From a checkpoint of a small image denoising model.
Model: 1.38M parameters, 32-pixel images, arch rcan, activation relu, depths [18], widths [64].
Data: trained on photos of arthropod specimens (BIOSCAN-5M), 195000 training examples.
Rows from block 2, named by matrix and row number. Rows with one number belong to one channel. Each number is 128 + 32 x the weight over its row's rms, rounded and kept within 0 to 255. All counts start at 0. Numbers have three digits each. After the name is the row's rms in percent of the matrix's.
# convs0: first 3x3 conv (model.blocks.2.convs.0.weight, 64x64x3x3), inputs 21-27, a 3x3 kernel for each
# convs1: second 3x3 conv (model.blocks.2.convs.1.weight, 64x64x3x3, transposed), outputs 21-27, a 3x3 kernel for each
convs0.0 094:109099087101142126122106128135140117121092073149136095111141139125168175118141138124124114146163124111112127078092107116124128119149152118135122145168189133124121078082058081136117071085113
convs1.0 103:141150128129175144138100158146139144168111158159109126071116098117143149093091171108130177083127169104088124062121127084092118113122108138082125087126153097152081104130101101142110175121097
convs0.1 102:120117131126143117118177140122077101107079106128106097158131124123070092080052085160199198116121104111145124121140114116120116113125122137146113124119093107130108143128151139151158180169139
convs1.1 097:080053127130142144170144117176170177134178198128155169153157183147161145153121153152145128154135121153140129117107132133122117136109106124163147114098144125116155124090133125106104136109044
convs0.2 107:151129120160139103133111095109082125133135135167142138125087128094096132104141151111102124074077114100121161143122129158145129129133110123163156113117090115132139119123134074095143060091132
convs1.2 090:127085112109134124118132133115111120121143143127159167145142156125104121121112146139117149129132137131148157135139158119152132123112115079157154096155151148190180129115141140129140109132147
convs0.3 096:143165150039067078090074086177180188169184171119150143093093112125132134140142120193138090097088087124127123123141104115132120127125102140113137143095081155133120029081106086090093099079105
convs1.3 087:142130127159120197087166194140145109145147120151127095155128131127083077102120128114159190178166202248195126117090097122135107120136095134133142103117151076117126109144147197175169168158139
convs0.4 104:123132134143097088168094101111117146115139131122133125147158144155158134221217190106068049076034055050056068113121137153153138165169157122086131118101104089115122135199147109119102124085085
convs1.4 096:122121125103114114133170149161162151150178162185160156092104094105094074095052101128149101090110104175146120095082080096076095109094095141132085181221095137130122131131134111097098117099078
convs0.5 087:137078179111180109105141131130112110109156082127158146132119089088149111107204141144104065157106114097133139110148078110064131151135143133123093163157097123062130135143109158197084099089112
convs1.5 088:110200156143165102131161147143181149195134113126091089099141114174119150131123125134139111182121117131142160101132166153120061140135122139079142190136117128115098153088103120147129130119152
convs0.6 092:111133131100120141112127091130117128134109102143109092173115079190134081145120108094109163116123141141139106151124128151158139156171159107156103062136159082087126144126113144097078139154104
convs1.6 101:107156114126174088165138121090114150095090105125138121186097086173102065162115160142137093132128107134132150133146131147147130114123105104124156119149129155160138134131112138120164172113146
convs0.7 099:091070098119110127125114165131149137168150144148147121115122081149158098086113077143136151223196184207170134130109119144132151137084142151180134130149102112095096146129110156124117140100105
convs1.7 094:110159179135157151151142148142156178106091137111084103116119109119122140100099139126073081072073069147128114116142130065105111073100140140121104150147074119124082134105084096071092113092083
convs0.8 088:126145149157106165102117070115162118118098146097153080101190118088190121138025147127108102120102138105057153127110142162167109137046116117153133116201092130024104115113121163146131145094121
convs1.8 097:121148113086177122107093121119147125084234085116195118136119129178110158077217102146145131143096197144110149139117131139070200158093146119126127100121207130176103124149122162033184105111129
convs0.9 101:092121107071207117120097116146086113100091134077160079181000106087076111100080091126112148124127171116123177107159103107117134145104062163104127130080123164122153128129177056255142146132136
convs1.9 102:116115143055221113123166119124184099120158131140186118129106160177104132157233156135128124119154097132179133104112117168200125112127144129166148177101119117132177135084136087176083124082113
convs0.10 100:136138130133191159099154126168185172144135148148131133114077127094002091114103144120081099133098090148139105073095125101091072133137128112081105121102121134121097089106161100124193138073123
convs1.10 082:106127132116194178148150149135118132152179127124118121109105148156128165136058116109144166142161202136153153166150121150207139115096105082113119098093095112142121141113124138117123123126097
convs0.11 100:111122130141123113147121153182158165130151146112142170111133152151114116147139159155155093114118129158150114110162111108132127117140130152158117134135079159147122115112098086111084141092119
convs1.11 088:119088146112105179106116087129125121120075042085092065134105091123137094170131100136108153130114093123123097088146155110126113108098162096090112143105089109083130106109149132145155136138135
convs0.12 114:152144165096140177091134184105120087154125080170140075178142126159135128121124112121152117099107165099107170067117149076124135119149148075142130101156165096114155122140117131107139148129136
convs1.12 128:073164148067116143136097116152135139153070138116100119154168076132158112161143101105082150130069148107093138094103116084141123087131154088090144115074111124118136158119122160114152142118108
convs0.13 117:144165173133126120165115097113168152119137148120094146126147134138166183122100149161098107207126070183202178124104086133105091119099124150077050197189100131173196113088091112104065156123117
convs1.13 098:114112158151101111171166126133110098111145093094153148114135125153112101129157120141100054135145102131102103089123176118118120136113103166131050145154158120143182148149150124160140106117117
convs0.14 109:090091088171162148187160117121089094096206141125104146111148132029060134104106070098084139077121136118168108130096159071131124159131105150157135060160143150125087118135105024073209128057143
convs1.14 082:163109148132187078129107105096090120078210072070135092162184143118109098103181095131138143114145158145122150145125178097088150093108109112144130154179128106146110127103146193176083090126073
convs0.15 090:091102087131133101143129094174166161151126177129096137024117181097135154100085092114125093104096102121121137102106107120103084107114065139159128143117088144168141189133140144110138139127125
convs1.15 096:226166053169057099112111144068160163126176086112096080172148109086052107129172158073116104101126117136107097147123094119111124085173166130088106179132074195119136148137106164132114126123084
convs0.16 101:150176158140154176120130169155166143140083117138088066086157151125143149127130157098073065147128086163150142151149146143134126135112111141138094102114094157132124109056103159134167137154142
convs1.16 118:047092115107137132091123119164150070179135099137142114094130145106121154099161159095083082110135099195208179140150115137161114151106094172114128143111142131127119108104088143120079168192140
convs0.17 109:094099100133127151162170160116128126105097145071096131146156137164151104144121108185189176164097125134089126127112122140118121148094115163135123176119115159121101155161163112156129144163140
convs1.17 109:043038066114085145124110122150236207115168129074123125136110087163145113168137109164160110153120130123103128124140121128148119140145129126110095127093093100084140163154157146138131120128111
convs0.18 096:088078106090088107081098102151143197146134158116147153104133095118135115172161160155154181161161123183154129148145125145099121106101115149147133097106099071091108128105109161151118186179136
convs1.18 093:117173160103153149108124110158135111155142121126113099144153113140167143125138157137142115097106123086132157139181175148141115141140121145106130116091150084049117041096128089098110150114141
convs0.19 099:116099120130135090155150089085104117102152086105155123148155191080114162093111108159134100122098100155108098145159164114139164128130118118078138124106084119118112167153166128164151122181175
convs1.19 084:184169120133158138105152158129122076132137103142114097149163142127086115141104078134176132137120115115146123055074132096097148107171184144201174110159142154134167039097110070070103121044106
convs0.20 099:117111145097067099171163158154170155170180189131101131144161121154141137135102111115139124117133170076063138106076075124095126142195178148176172098128160110140129096097104060142087085063077
convs1.20 104:136124165095117120116159141112115138167134101114149185146178143070036040163106116109127108079121151070126148101090154048089090178172148151176168143184202118093121141110131117100138154144139
convs0.21 095:137110152092068147138082158111125101106145125136075112106140061123144086116137114121145127123130110125119119165172117149158116113132137111102066108125102106177145156079125138072163144120125
convs1.21 074:155096158170152145157135194125103151160128151161132130135190139109168105169108130140148159144121192109129113091096101098049150052156144135118092188143165127105092115138147132148188150077137
convs0.22 103:173112093198094091174113105100137147109133132098079137128160129110164136134135123099139154190172128155150126127099104155108116118118130090163166102182154066112124130124132203113086150106114
convs1.22 094:120139143146146158141151166096088032109080087122100129149114111131175128101147136153109085124095113114101162099132190104120179085113123067080086074099089131157127137162158138114178157133165
convs0.23 093:153104116135099128111074137086103090096139128089127119102137117091176159099143173121064116132082120122116096139144143121142159104145141118098113109125140085158184101070137144150140174196146
convs1.23 085:137181088163180114137124141112145201159151188143121186161121121151122093137170156137169212190159178177172152090137076050105040073119085161117160138177173131171155105141117068078092118093103
convs0.24 109:118126133131134114147145128138103107138124136141103119118138121124140148143144158157176161135146121125105075127111082135117103131162189159155130141147121161139110120116150123179158139146122
convs1.24 104:110105091130142132141114144196193189189192155134139111080060084087141133141149125104125147143095107124107170158140109154161161155121099167116105158115093137066110077068071110095061150105079
convs0.25 090:098134098101152168122110147095116128117142110120152107143122109153189135120141103137133167122092112096090129131098145104088098123074068114127134138153169140115114165151114149137137131126150
convs1.25 089:109157147138150166126129169146130105135134126091098136158177170144079123128113139137111112165165115089121106162132111164137120088140124144072108112055067213124107102096140127115138132127110
convs0.26 108:137139125128133136117116153131134124147144070133119095096107083143176163131151185111095123131137111099135100162139122154148093146110108157146116151113073157127070116106114127102112140110118
convs1.26 119:134121083161131075117146144100131044120181134115134130155095119197131103137127145129135120120092110109126112151102100132094106132102072123074136116083144157149142126158093095176141150178164
convs0.27 113:108080138106067097151094136104123135096085110127109138179177136204205162152157117140120158193174169129130134104121110137145175088089135179179173106125095106128103127107126132150148123112146
convs1.27 085:138106110165077100151109132123135140158135117144130106092067092123111091119137130107162111145169130102123099111127132126135138108101109143128129128110103118064063109106144081077136103102125
convs0.28 089:081107106107105119106115129151131112109115085095095098112147235086098173098112149120105090121145140111126148171143122149104067124137113117083085107071068155073039123122111144122104148127142
convs1.28 112:060126148115116154125135138177140156154121131118123110116147177081126150090100144075099146085132151139152160173128108150136145150112130166121071162105105212107129130076089154113102146131114
convs0.29 091:131149127106104145131105160159179154143148184117133123118135120138159080104116107113109098112097109060070091126116129117082089122101086142112088109084079137134120099104124143170193127106113
convs1.29 097:176126135147158149114141110094145141126107075157116112147108133132143180059093169106138174071099166116127167217190118160119124150117139113053068082125101156158110086107110083099082110117127
convs0.30 095:155138117149155150147150154056094091116104086109098079139110113132108106093088110159152148148150156150143159134125095133125110134123119105127109085123117100128131137140137138132135139160174
convs1.30 121:068039094101070119117101138115084103153113119123119122196207221101112154105119136085107131133130140125108127110076107103123127147170147187175191180130121115076100069053086124125118170179142
convs0.31 102:141108147124117127145152195099076158085079138091085143147142123135147100136150110115117124139127113144130145159133122126097086094102142129118088171163102152142113092102101119135129125128147
convs1.31 104:152128061124066078130110118146135156116160112102108116131112116127098135119149150175088089126069124116133176165180075137121087105110114106089137081099126083084155116089131138120108169163155
convs0.32 093:175165105112120163176087137140144095120154163143070118136097144140123100136109079137165111088107105144120122136122134106138117090075114125095122135146152119154161148129125118106174150147118
convs1.32 089:124150098181199173091229211133091119172156076115120166141133131142107117112126163128101142150106105174128135145126088126116090173083140123132086168117110112126101132151164204143169117097152
convs0.33 090:133125117118126156126133145086081141114098100091074031124100053116129110099130150126128156151163147170181159156143133139127131166165167097110094133121096150097095122148165152142148163154148
convs1.33 124:131087125119076083165170153122137148145130111091125122142198159107094106116136114109087096146124087068121134078084123101136142155133111142150130158129109134101144063055144078079098126165130
convs0.34 082:078069093109124091121114064187123118166151168155178214182120119165171147182128123097127143128159122116145091123120141123166135099119168133114155118092136134077114104088115097157098093144100
convs1.34 086:132125113124109130103122136078095124103101122164119114159114091178129091123105098128095098137119081177150124133078088107107119107091088092119104132149128095146167124102114145135149143112122
convs0.35 105:128133129128129129137133126145130161131132135140136157133115106146092090148119101156187182134157152105100103099124120109134131149152173129145144131132138110125132110131144088118141082100125
convs1.35 153:131125112133118112165137110113091146129127157125109156141165129140142124111116129172163146115109100075073039086083126082083128103137187116125151107130160153171166113162158097134159066067105
convs0.36 090:160149121127177198114141104120142186104142139125118042141113142114110120115099079126092113140150141080148132057090154085150149109137141110092127132102126128112084127145103151235139172172167
convs1.36 072:122107124078085127104120121119086101112168117141153106166171125103122116104131130095101100105137125160158150114135110124153143146113130139124158113084183106088168060074098091146103168210133
convs0.37 092:128180158121171147159137138143133108151121112170125126143160186159134110172135116183122100141093112146117150092164155079147106108110125134132154131144155102103168089086120102146150129152217
convs1.37 080:053120151076133113081107133125070096140124108109105102101092112164143061152143092114069094157171127131204140177194154181176134146110114158160146100086153092113171140095105125182125158202183
convs0.38 101:098107154041135157061132114182157148151137146099117099119112118142092154138121150120111090090125139141175163101119136116126112137112108182142129168144148122141124139109106069148168075107140
convs1.38 083:117103144118184163131173174101096045099135072104121099145105147139147173166149159102081057151128127215175146136121135120146137083107104149144065093079102101076118113157161120140130125139102
convs0.39 103:116164160138137139163131092170096126154082120088063143165155106151131085170089080156121130129106120093123170146134152136146120099138128142157163164148125141081116149156123183107121137115146
convs1.39 107:137156047146109108106101201096150124107148070148128115141110103137118107173158135083154118103125103093123068190142111177103130158116211104101141088121100120101105136133148145122160125085079
convs0.40 092:122135134149143127141141114151141122145170184126167166156144135162137115125131099097123149167177157151148149160114103147096107163129115146164150175149178133137168114066128110065096085043063
convs1.40 084:111104152074097093105130152156156143196134083151128110120095098112122097165158097115097098152137152107096083130087112128104148174171145153132109092069117117110161151110117180162159168165177
convs0.41 133:106105127127094130132096144121070157117084095118093096098100111078135079088111065155131119139135103109129116114154112161080150120079156118124131090106081137135111148143125118104056182085054
convs1.41 064:098081116109095128154116122075111128050135122155101151049091148100072153146148149104137129100145138107134120176152132156173146110220101153151135059062112081103102110141150112140094143190118
convs0.42 093:117133141147123165187148178125105136116099120080117159141151115111150099136126068121088117144103131113099155117082106092091095111118135181105072153089074126092119098130131092140150061166148
convs1.42 090:093124084098120117124108135110114090125171120154176142151123147168123125166094116128118128123165131136132131175157117132157130142199168175171164157143095135151108127146176136116165140123139
convs0.43 098:139162171182169169177162156116101111097143157093140180141133081129138092107100110128101084166129078162161127156174159128140138103130105105111106095092121113109127104142074123176097105145104
convs1.43 122:122082083088105123078092115072088159074110148094131157134119104161133099160137110078078085107116111148190183184156100172126110141088052172096162158095146193140170119086085153110101170144135
convs0.44 106:102107124106114098118100064128143129139143099107107066099096081120102109124125116091097095136111120176145137126134137156174165172196140122102112110103106138103088116127138131217152137161147
convs1.44 113:131124085145165125133156130138143170085113113082113109135140135120172124185194144162095061159144149172211194099096120115093130146093135134135134141095095158092124161054094171137126108126121
convs0.45 105:128121104131120078126103111165177178168186210146175170123112126080135130043127160115113119113114133135132149140146154133135137139141116085101144053109152126136152122151157180182146142155159
convs1.45 104:121076134124134148101144146117092114118103109095126130126137176111180163082124151063124108163167114124111112169118149149176161165135118087094100077114152090111179144141134170144093152142085
convs0.46 108:130111127158148140119168145082100087121121087189144061152148110132116137108137179100092109130141109140176112115156123135143120118122131095134149143183165107158132134077069128164078133095103
convs1.46 126:118096143161137130116188119095103120090139090129124067094166178146153149177183131125054098134127121143192156123124109145155170134179162131091103090091128088105144163133129169160096195168126
convs0.47 092:089141143122057136145160119081132178076099161121064124131129134141083146124144127123106176117103176115126124141068125128199103098070086122102103111094064107138091089068085108000129121092101
convs1.47 102:125126130123090128140111108149137130132082159111149107116138130115078187111123144133149122127114130130132140113109138110210170143143178122164111148163126147158155121036124033255017113025140
convs0.48 115:166143097128091096144124130090104135126173132146154095111075109127159161105159129149096097131127119109144150139142161107148179134146141086083126144162187154123113138194179158109132092076120
convs1.48 143:124175134159112069127117135124130162111172198122148149161173101161085043110073114138138143135096082144117124162103126128056086114105125092090138117111146140139121154178152148115143087065076
convs0.49 109:160139127148160141173158137142158154100122150153134164144085117151093110153136124174161159144149137075113124100099108105148099148153146105135168062097143075094129137145132138165134141174185
convs1.49 093:129168127118116107108088080093108132174159128162162141136104118173163139106122090160184159053039089081046081125135084096121111109128175122122125099110133146185166156157124083107098100103147
convs0.50 096:151119144147134073171132117110111102117089063118098113123122179160152135148151144124117154119104112117128104085126149123140118163118099142128103100102079098095114128134116117094117129108144
convs1.50 102:104138121093158118101153138204128171176164203149185160092125172096117084083096112142132120143159115104078131100127119055135100109161123168205145152223152165124124103115102105126114115142120
convs0.51 106:080082114074092096108094094146121110153166160138163140102090114130134082117104128150147122159104047155131105095092079087111101119131119141132107136087111152124124132087107126105151146130114
convs1.51 113:114142164148112164143128149157085068112083037092078080130162183136161210134176206112097112084111132069112155128140151144128147149141138061109107054082092126132115164130142149124126144115106
convs0.52 098:118097088118111111155153177055111119075111141077130141097080086141122110148146135101118137118108109124106086119107097130104098150118104149137145157136128125076104142143102156129097157127116
convs1.52 109:121092100131127093145207131138155167126129182165192201089102121099120139174199170123126126140137131125145187116127114144170133152141084151162119186153134088099087109130102097113083102123077
convs0.53 121:106097148099143139149153124106144169104132071161128061142134139091111086108142095157124112159112091150133107111091077091066061141107050152132130128132095135119124107131101109166054078089001
convs1.53 093:119079106101133150107139143130168180167181151122120119140161112137119097130122121158153102179161102154110096136170169176201175213201172141135142116123132089100141124128114142151166174143151
convs0.54 094:138136146142155126162155173139132071163115061153095059102189115089191107085183168140108114144168105146143105104106107137103091136120127125131112091126109093106098131159100132191066125106111
convs1.54 084:114070082104110095090162094161091077146132068127147085141135193196159215157172160127119121144133102130099126132156151114197158168185147150175151151137135132107138117132125102159093123102126
convs0.55 094:076127090150133102144140137173141158223192191163151135118120044085051062090089132116129124132119143099103122113104104121104134107084131125131102134165147136151141121105090124145140117096091
convs1.55 084:154129096151091057138153142159138085146119040121086110119115154123100170095112181133109074073141067148149150120175153217171153158099162099123145076144141087135217104137162070102114140108113
convs0.56 104:092107147110123136133113100101110084130151129154167188161168144143169167160132110106121157171167185122116136107102113082083114111128125180145114134122136116119113142146156120149201098137112
convs1.56 089:178134143110112171111139190170112089155140119164165136073087106122136101066103106172132058153115076087096073090094151178165154168172181124154144166161142133112145079128150122121098138094102
convs0.57 119:151165152141166162118125138116105116094106155120130182107125154138084098195157098139119127133147127129093140102131144111108134128122100121125155108153182105145182174175134114146127110049110
convs1.57 144:129147134098097110142144110164118132165140100101158164092141093104115110147171113117090160113092074086123137083129145107149134117107164088125155104116182119093137149125194198104133144122105
convs0.58 103:121143164190206175169189158144151124188157142224191129115146120131165135148140159135108121175165132160162132103110139121127130133123167136128116134153113141100099124137135129150113133135144
convs1.58 087:120110119147165189134149162132128092149103073147117102141134149107105132108111129092086068116159163128142150092098137118157170119122145100145178098132142081102119138126123150151105160163120
convs0.59 093:127128100132138115134116123129123130165142090108153102112090094152132129132137108094095145143112162157122159194167162141137159142146139088117141104117160125126142127152197143139161142126135
convs1.59 102:149149125142101099145108147158161135168137155128108110114107085136146132131143154108133077129160114086117125106099140099080129094080082171156167122161153090142152097088109155112147126116144
convs0.60 100:120153152137149114137126118082098085087117142086108139077131150129139143138097088147095107158117153180120142111132143144148116110100111112086063094106124085094139089120115133129122121106089
convs1.60 095:097092186101071177110071140120126112164161163176197134102122094142164127103109110105149138090107101142156100105105162127126150144167166104119183090131156115140105170197193130156160107152143
convs0.61 007:135108121134063134162070144117075129097137200125147102106133195118154119100086154163182061120097149124075119208126154158096125101158159128101075177133085140148175186114083152171147148125144
convs1.61 007:142166154143140185191155102134063181170150124086162122153156150132098065167144071124136157093116123129130180137080130095129154064069137083111111108123130119079065145145153190129121183128095
convs0.62 097:136082071124162153158150153111129175175159138209185162119025026171200183149180169101103143101126100098090080145128105132084122151109155106138167146167163134127127146092137149161102114110120
convs1.62 115:113142143086111111195169135127114065117103090067121166123115151147071070241219100176171129153170124132157149114125127163197142139117168109115129114056102109145126132128155134145111108127153
convs0.63 098:124088147135132111171102099093138203082125165080136191156154126199185145195186133126111120131130127112130136096129110087107123095118109105140164148129101131128128124131097112141083122119111
convs1.63 079:098153126064118121095099093130134135127134155116116140114108128105100107089088069149153158144171132130141113116097115097096151112165198109114184093102165129126154175152133175130161191139173