Weights of a small image denoising model.
Data: 195000 training examples, 5.4 epochs.
Rows from block 8 of a small image denoising model, named by matrix and row number. Rows with one number belong to one channel. Each number is 128 + 24 x the weight over its row's rms, rounded and kept within 0 to 255. All counts start at 0. Numbers have three digits each. After the name is the row's rms in percent of the matrix's.
Before each channel's rows are labels from the 100 images, of 14976, where the channel reaches its highest value: "patch colour" is the nearest of a few named colours to the mean colour under the peak. Only what is clearly more common there than usual is listed. The data: photos of arthropod specimens (BIOSCAN-5M). In brackets: how many of the 100, against the usual share in percent.
# convs0: first 3x3 conv (model.blocks.8.convs.0.weight, 64x64x3x3, each kernel summed), inputs 0-63
# convs1: second 3x3 conv (model.blocks.8.convs.1.weight, 64x64x3x3, transposed, each kernel summed), outputs 0-63

patch colour: grey (39 vs 12.3); brown (31 vs 9.7)
convs0.60 042:120111171095115144149134085139118149130149134109103080124126104144118113132144095122103117084112093135158122146140196123143141127151135173071143094129111111131101139120130120129115151091149086
convs1.60 065:100112136121118118181155122082139134113094117119111142105119118115093144164109146130125141147136105156166126107127195135123093127129115132115127140119149112156143139120088168212133138146127107

patch colour: grey (47 vs 12.3)
convs0.27 062:126132118127145080084154138100140117129162167105138131127122117155109142139140173141140118173116124131134126122076153111182114104067116150149122090105131130144111129107145075145146110157107141
convs1.27 084:104089120121117125185153105172108137104130183105130140125142161110104107079124126107123111085130101096142116147110127136121187100151152115107142164120125140124160133139143161108113104135107160

patch colour: brown (58 vs 9.7)
convs0.52 097:110103116104126091116125090127130152083018146122161122161154138156136114133111095143125157118130136122148142135117138143118146109130133144129117113128158135138134090175096129143090139136141143
convs1.52 091:124097144140116179156130167136137103093128118158098141144074127110090115123144149108118110139160146149119127136137133102154090124153157079104138144138096094140126176078125148160143160129122122

patch colour: brown (68 vs 9.7)
convs0.24 125:151112116161113145089140126094118136133128103124151148107131098118145119120124151130126149165127157113079161132088127139185144122099127109131144145118143138125124131136107119201066109130114073
convs1.24 128:172155128123138148140147163130149120105122133148129137138141146123142149146126136159119081146124149137140128095126150146134088134149132145173143108157113111137161135143129016115122154105147112

patch colour: pink (86 vs 42.1)
convs0.30 124:129090128162134158129147097090131146110132128062124137098136122124134137166060123102120147126083134142146167107096123133098125122175182130130131121105142147124136134078128107126147143123108123
convs1.30 102:083130124153160111116074140118178127111147137120101103143121148124110083157130064136098139139126125134106100117141132151125093123142131119156141148190105131138128122108125133080126121119084163

patch colour: grey (61 vs 12.3)
convs0.21 118:146111141133137112137096126098132135073166178106151109103142126145137100174111118162118142128122055119127140117128150077120136121125142135143137137105142130099143115119109071090123106151165123
convs1.21 137:138160127139164119134080122125124116123113103161158156118149124092155092117142114145157151137120116135141146137160130125148226167148099110119109112148115138121107113131102100078130107127152132

patch colour: white (82 vs 32)
convs0.48 125:175127117115131137105097103094106158133131120120170134164122141115075125141136120141143145171114135121104146132090125116112120116140117114079106110152132073118135143134108136105136179163189100
convs1.48 151:166149105102127128142182170138151144118117118138126125165117119124131140114164093155149104121100126123121120084131166125155150164104103122161138142131124138136108163140155108112199092093160135

patch colour: grey (45 vs 12.3); brown (35 vs 9.7)
convs0.57 082:106165116111101120117157096124141130119159129095069124097121127126113173151122179164135143129130110122135118105124168147156142124096126106117168108134115102108158150119159109105131174167109089
convs1.57 082:131111129150122132125076131102135114144173148106168116172162126136126129152136121150124131094124119112130136134114133153141135127188117116109090154083119134108109127099104168203144082125144119

patch colour: grey (53 vs 12.3); brown (45 vs 9.7)
convs0.37 110:105113140095102160090122142101161090158077127119149144129154120148101137109119126175117115129129090154146084136095162114111094107138120139129118124124148123156059115121144084112135103143108138
convs1.37 157:151129147128168099123123141089146131170130130114125136146138106130140135131106138169090051181146139084123137127163123146121118108127094142144128085117095114150121076139148096127119113126145157

patch colour: grey (33 vs 12.3)
convs0.45 084:123152166126120151158147135108108147115127141124156153083100117179106094123137106159165109134109086144119111147111145085118136126160137128102106187114095127147125128126149091101082123151128160
convs1.45 093:146092133151129133089122111125157105116122140109112130147146161090129130145151142120137129094147042106133127068121099106155072122092116105131129086152155159121126137119111131149136127141135104

patch colour: black (79 vs 3.9)
convs0.9 116:096140069127125133134117148116099125099152167137120136141121130117122151129146162075103155111185129168142136146097136135152107096095079150144142095101134117103150141169151162122115128138108110
convs1.9 091:165110159130183113137142136146149098117128124067133081101126178135155106133099127149121115154067117117104141096150140128116107138137075116120141126152121144143132125103081092131124121138145139

patch colour: brown (39 vs 9.7); grey (35 vs 12.3)
convs0.54 089:098110128106087145148100163153158134141197109146118161098165149096157106120144153096115128107154148117131104123096121092127137137098141121106198132133139140120127128088110121101109130119133115
convs1.54 088:133180148129166133162155161141091109127129150148114100097110099122146143131142118098116126190110102125130108125144138137127110098153116127125119111103069130143118128108154147191108131110143178

patch colour: grey (66 vs 12.3); brown (32 vs 9.7)
convs0.0 112:133130097092105130124103097125165087077156124139102129106174113119129135135139115138103105106113102108165088163117129092121099126177108114126134108106137151174137144130122085094125131130164157
convs1.0 130:142118114105128092111121103155151157092097109103135129153126140161142141159123122122181162096113079101130141088122119132145139124104093143141097125113182172129139111162120098169117136156134101

patch colour: grey (34 vs 12.3)
convs0.63 070:090080129115143114080135150146110142095178152117149146096154148105102158138168156158103141130125125134139119136132145103120112182118148166162112132120063132136127108141128104130096115117106141
convs1.63 094:127097123100129111154166086109134146145092121058115105148132141142119143119079126110147093097106120107132134086124141137087075086143119125140127109132161162120132132106129138160149113161153117

patch colour: pink (79 vs 42.1)
convs0.16 107:130177126082131117108159099098132139118159144139116179116145145138075095138103131147105126122140104118143092119079156137149105129105127122080147139128136148155116111064133148129114160159115128
convs1.16 095:147139124082129147146186154139114151116168120098170115088136131111154127153119119128103147115108124147134167135107138111139119123136149136118157088093115143102150142171134107169076136137182112

patch colour: grey (46 vs 12.3); brown (38 vs 9.7)
convs0.34 076:118093095137132149128134135111127146121138145179161105094152124137135141108129131102084140078153118106162168121146098111111131137124121100143135084093110167126145177159119081135173135143107116
convs1.34 074:119133144121138070145119095121145117114115133094090158138114123107129109116146155186161122127133084109083106093126136112150123088109078139111116126126152095133115123100150142166149162136173123

patch colour: grey (48 vs 12.3); brown (33 vs 9.7)
convs0.12 088:145144134122175108117156108119081113110126116106117169089103100129125149106105129152172150136146114135142131139141153114154142154101154131168083106105114137086123131059126136088120106151139105
convs1.12 070:131138131171113148149073122107179174077172142144146135108158109141132114142132127133110112143142131127102160097100122120147128107154118147088145092158128107103143144150179114149155131122096149

patch colour: grey (62 vs 12.3); brown (29 vs 9.7)
convs0.32 109:089100118152066125113122106123158157123154114074124127124138152140110154152160170126115162104097155125150110103166105107122142121149135126107162156123146129129124117138136062112105147123133088
convs1.32 140:146124129152106144078097134150156133156138127117135109201142135096109145135159116112127144104080126109115131123104104127095120087145088121113138168116156149092138152125145089147095101091135126

patch colour: pink (75 vs 42.1)
convs0.62 085:124145153097145099114170102117079085122132126118127111105105137146110141129134186141126146145190117151133120109163136110119090188118113111138082143131126115158111124085150116122140136146095118
convs1.62 088:095112112119103136107162159133144123146084178113131115147130115113144119142145123120135111121114139057119130128159166138166079103099092159177141171158126112145126161128143119121118143147102141

patch colour: grey (31 vs 12.3)
convs0.51 096:110119103144103153140122082077110157108129143143146122150097132122144095130124168103155136102136121109145182074133107108132130118187144125105160133153128147125155129126096141130105182098128108
convs1.51 090:176123086104110085138144091136144154141136151178133117137122117175176129141148073129137110147159127119110114109125135125136139133115188132107123117081142096174103108131144107143116121145120132

patch colour: pink (75 vs 42.1)
convs0.25 112:110163105147133131140102101100124162114144134113165108132115142107132120134151117108101147150119152172145132133087082107112096033134145109095173131105128142125148120129147117157122132113123153
convs1.25 113:135109111151130130105125147121132172118113145140119173112114147129152126178133114138132106128137127112099124115171122160114098101117128122143154139138095138169129109110116153141075200084087169

patch colour: white (89 vs 32)
convs0.35 083:175149157135112146130189145133091126126141130137140113142076119117142115118110131093170127136114164077141129120116141101138146089085072156101117118103124138119148112140109112152150143156137094
convs1.35 117:152131136115097160108175129176118133143142103127156129159141082096100143105127137134151159118088118160107136095117155127174105129118087154121115147123160119107125179109139128167175118121140112

patch colour: grey (51 vs 12.3)
convs0.15 082:136142140102131120150151105033109134118112130127148127113123089103164120106149159174150125108142122133129129121150122105161134155104130136166078105141089129104140134137100109102119119166143097
convs1.15 098:140105135113107128115124118160152137142143081100125128132109080155147115143095112153121164147089119096112145142099162138123094172162140122124101171070141135162143137126149117154103164147143156

patch colour: pink (80 vs 42.1)
convs0.38 096:122131154115120141125113121099109138153149107096132141098087092151148144136161124157160112146159090107121111149105127133154157179147137099127113138126119088196105070110128140111126163112118112
convs1.38 082:098132126172139113135144107131158105137131135138098111119130133128081097098092111112105124122101126162146138135116134160097111076124146145137130153132131152105118155076130128089173063138092154

patch colour: brown (86 vs 9.7)
convs0.43 169:123142142115099111177173098119145120093081119119103115086155094100133173126127137168118142124099105120176098144138136154104091124147112122128145116120095126164165121116117082121128112147147107
convs1.43 165:134115120126091130143114161136111098154112148123114098085121179156121146086151145161134135148117146124126112143156135176103102148093146140163146160159098076104132157144103082122117139125124099

patch colour: brown (61 vs 9.7); grey (34 vs 12.3)
convs0.19 090:127133106102079157115103133107183127140142128129142112169145123087113123116119121154127105111112078124149100138137154103068083156136132127133138127119163154142100120142095098086092112156144129
convs1.19 105:103112115115155149141109171128110107146102126113122113078133108109160135125166114096085101167116123125099101156119121115166123105122129124117135158115083089138139150102159125076119137108176161

patch colour: grey (64 vs 12.3)
convs0.56 079:117148100118129130140127130091134156157127081131105143133106127151121116153110093130145115120069210117116123152146154120127124150129145133112126170117070126136119116127125195104099112123144136
convs1.56 069:136088170135135144114145131117112117109143146112138137128135163114126157110126162145135150135156113118141145091138100151103243114140121145157090122126137149119088120157148115124143136119150149

patch colour: grey (50 vs 12.3)
convs0.28 081:121112089133124132122096158092163141115078122131128137205063132142083120138106114162141105132128127119133142112095138139105097136107118116142116122157164146121123112190138119110128133151114141
convs1.28 096:176143172167125110131171095125169139140157139132130148164173132133114143136110153205153116137133084141149150143164152139144100120154136171147143115135137145136163133123138129121152131140124112

patch colour: pink (83 vs 42.1)
convs0.6 112:065158097080086134134169126114091145116136080125124137129117128085138108140129159128098166097178126094122101133129146138172117173096134136145114139106142140120132118146155119131121124154124143
convs1.6 112:136099096145128147118115148115157123133152165150153147140099150116091177108145169097135096137122131136158118153075139105073125167119138129124125086151104117107173153114100166129123138131156123

patch colour: pink (68 vs 42.1)
convs0.40 112:138119168124131126108187111125138108112158076143127108147095160145082137125117157105125109149129123117140093134118129121143114117079111171125126166144155132150134097084148114126189099124103117
convs1.40 080:135103143196103130110124130107154145159146126145111166116125088102152135127141135114141119165137106156094170172117098121138132155117155125140125104155108112152088134101126134104078142084111161

patch colour: grey (48 vs 12.3)
convs0.49 139:139157114109092160130105122120137145112107130164106139030139131158145103130133112098127137132126054106162122139156116122113113134133124135128156156102132101119133139108138108164159126119160113
convs1.49 133:165122158123125126114160113140114133122149129118126121131120132123108145137112134146150099110122114137103138125129118137147000130128132112120121133154131149098144138151156138153120145116105137

patch colour: grey (40 vs 12.3)
convs0.10 085:174143136135136140121101106097167124105152092135141113156150154128150127079124133095133119129124108144131163103116115111135119098123047128127136135129139150099148143130180106115074145100093129
convs1.10 105:105137094108156111148112161151119112123132085140125120085126083161130117087125110130109155138128128104151147119134167135136126154116081164162116123088125091171109120115110162133184141152146104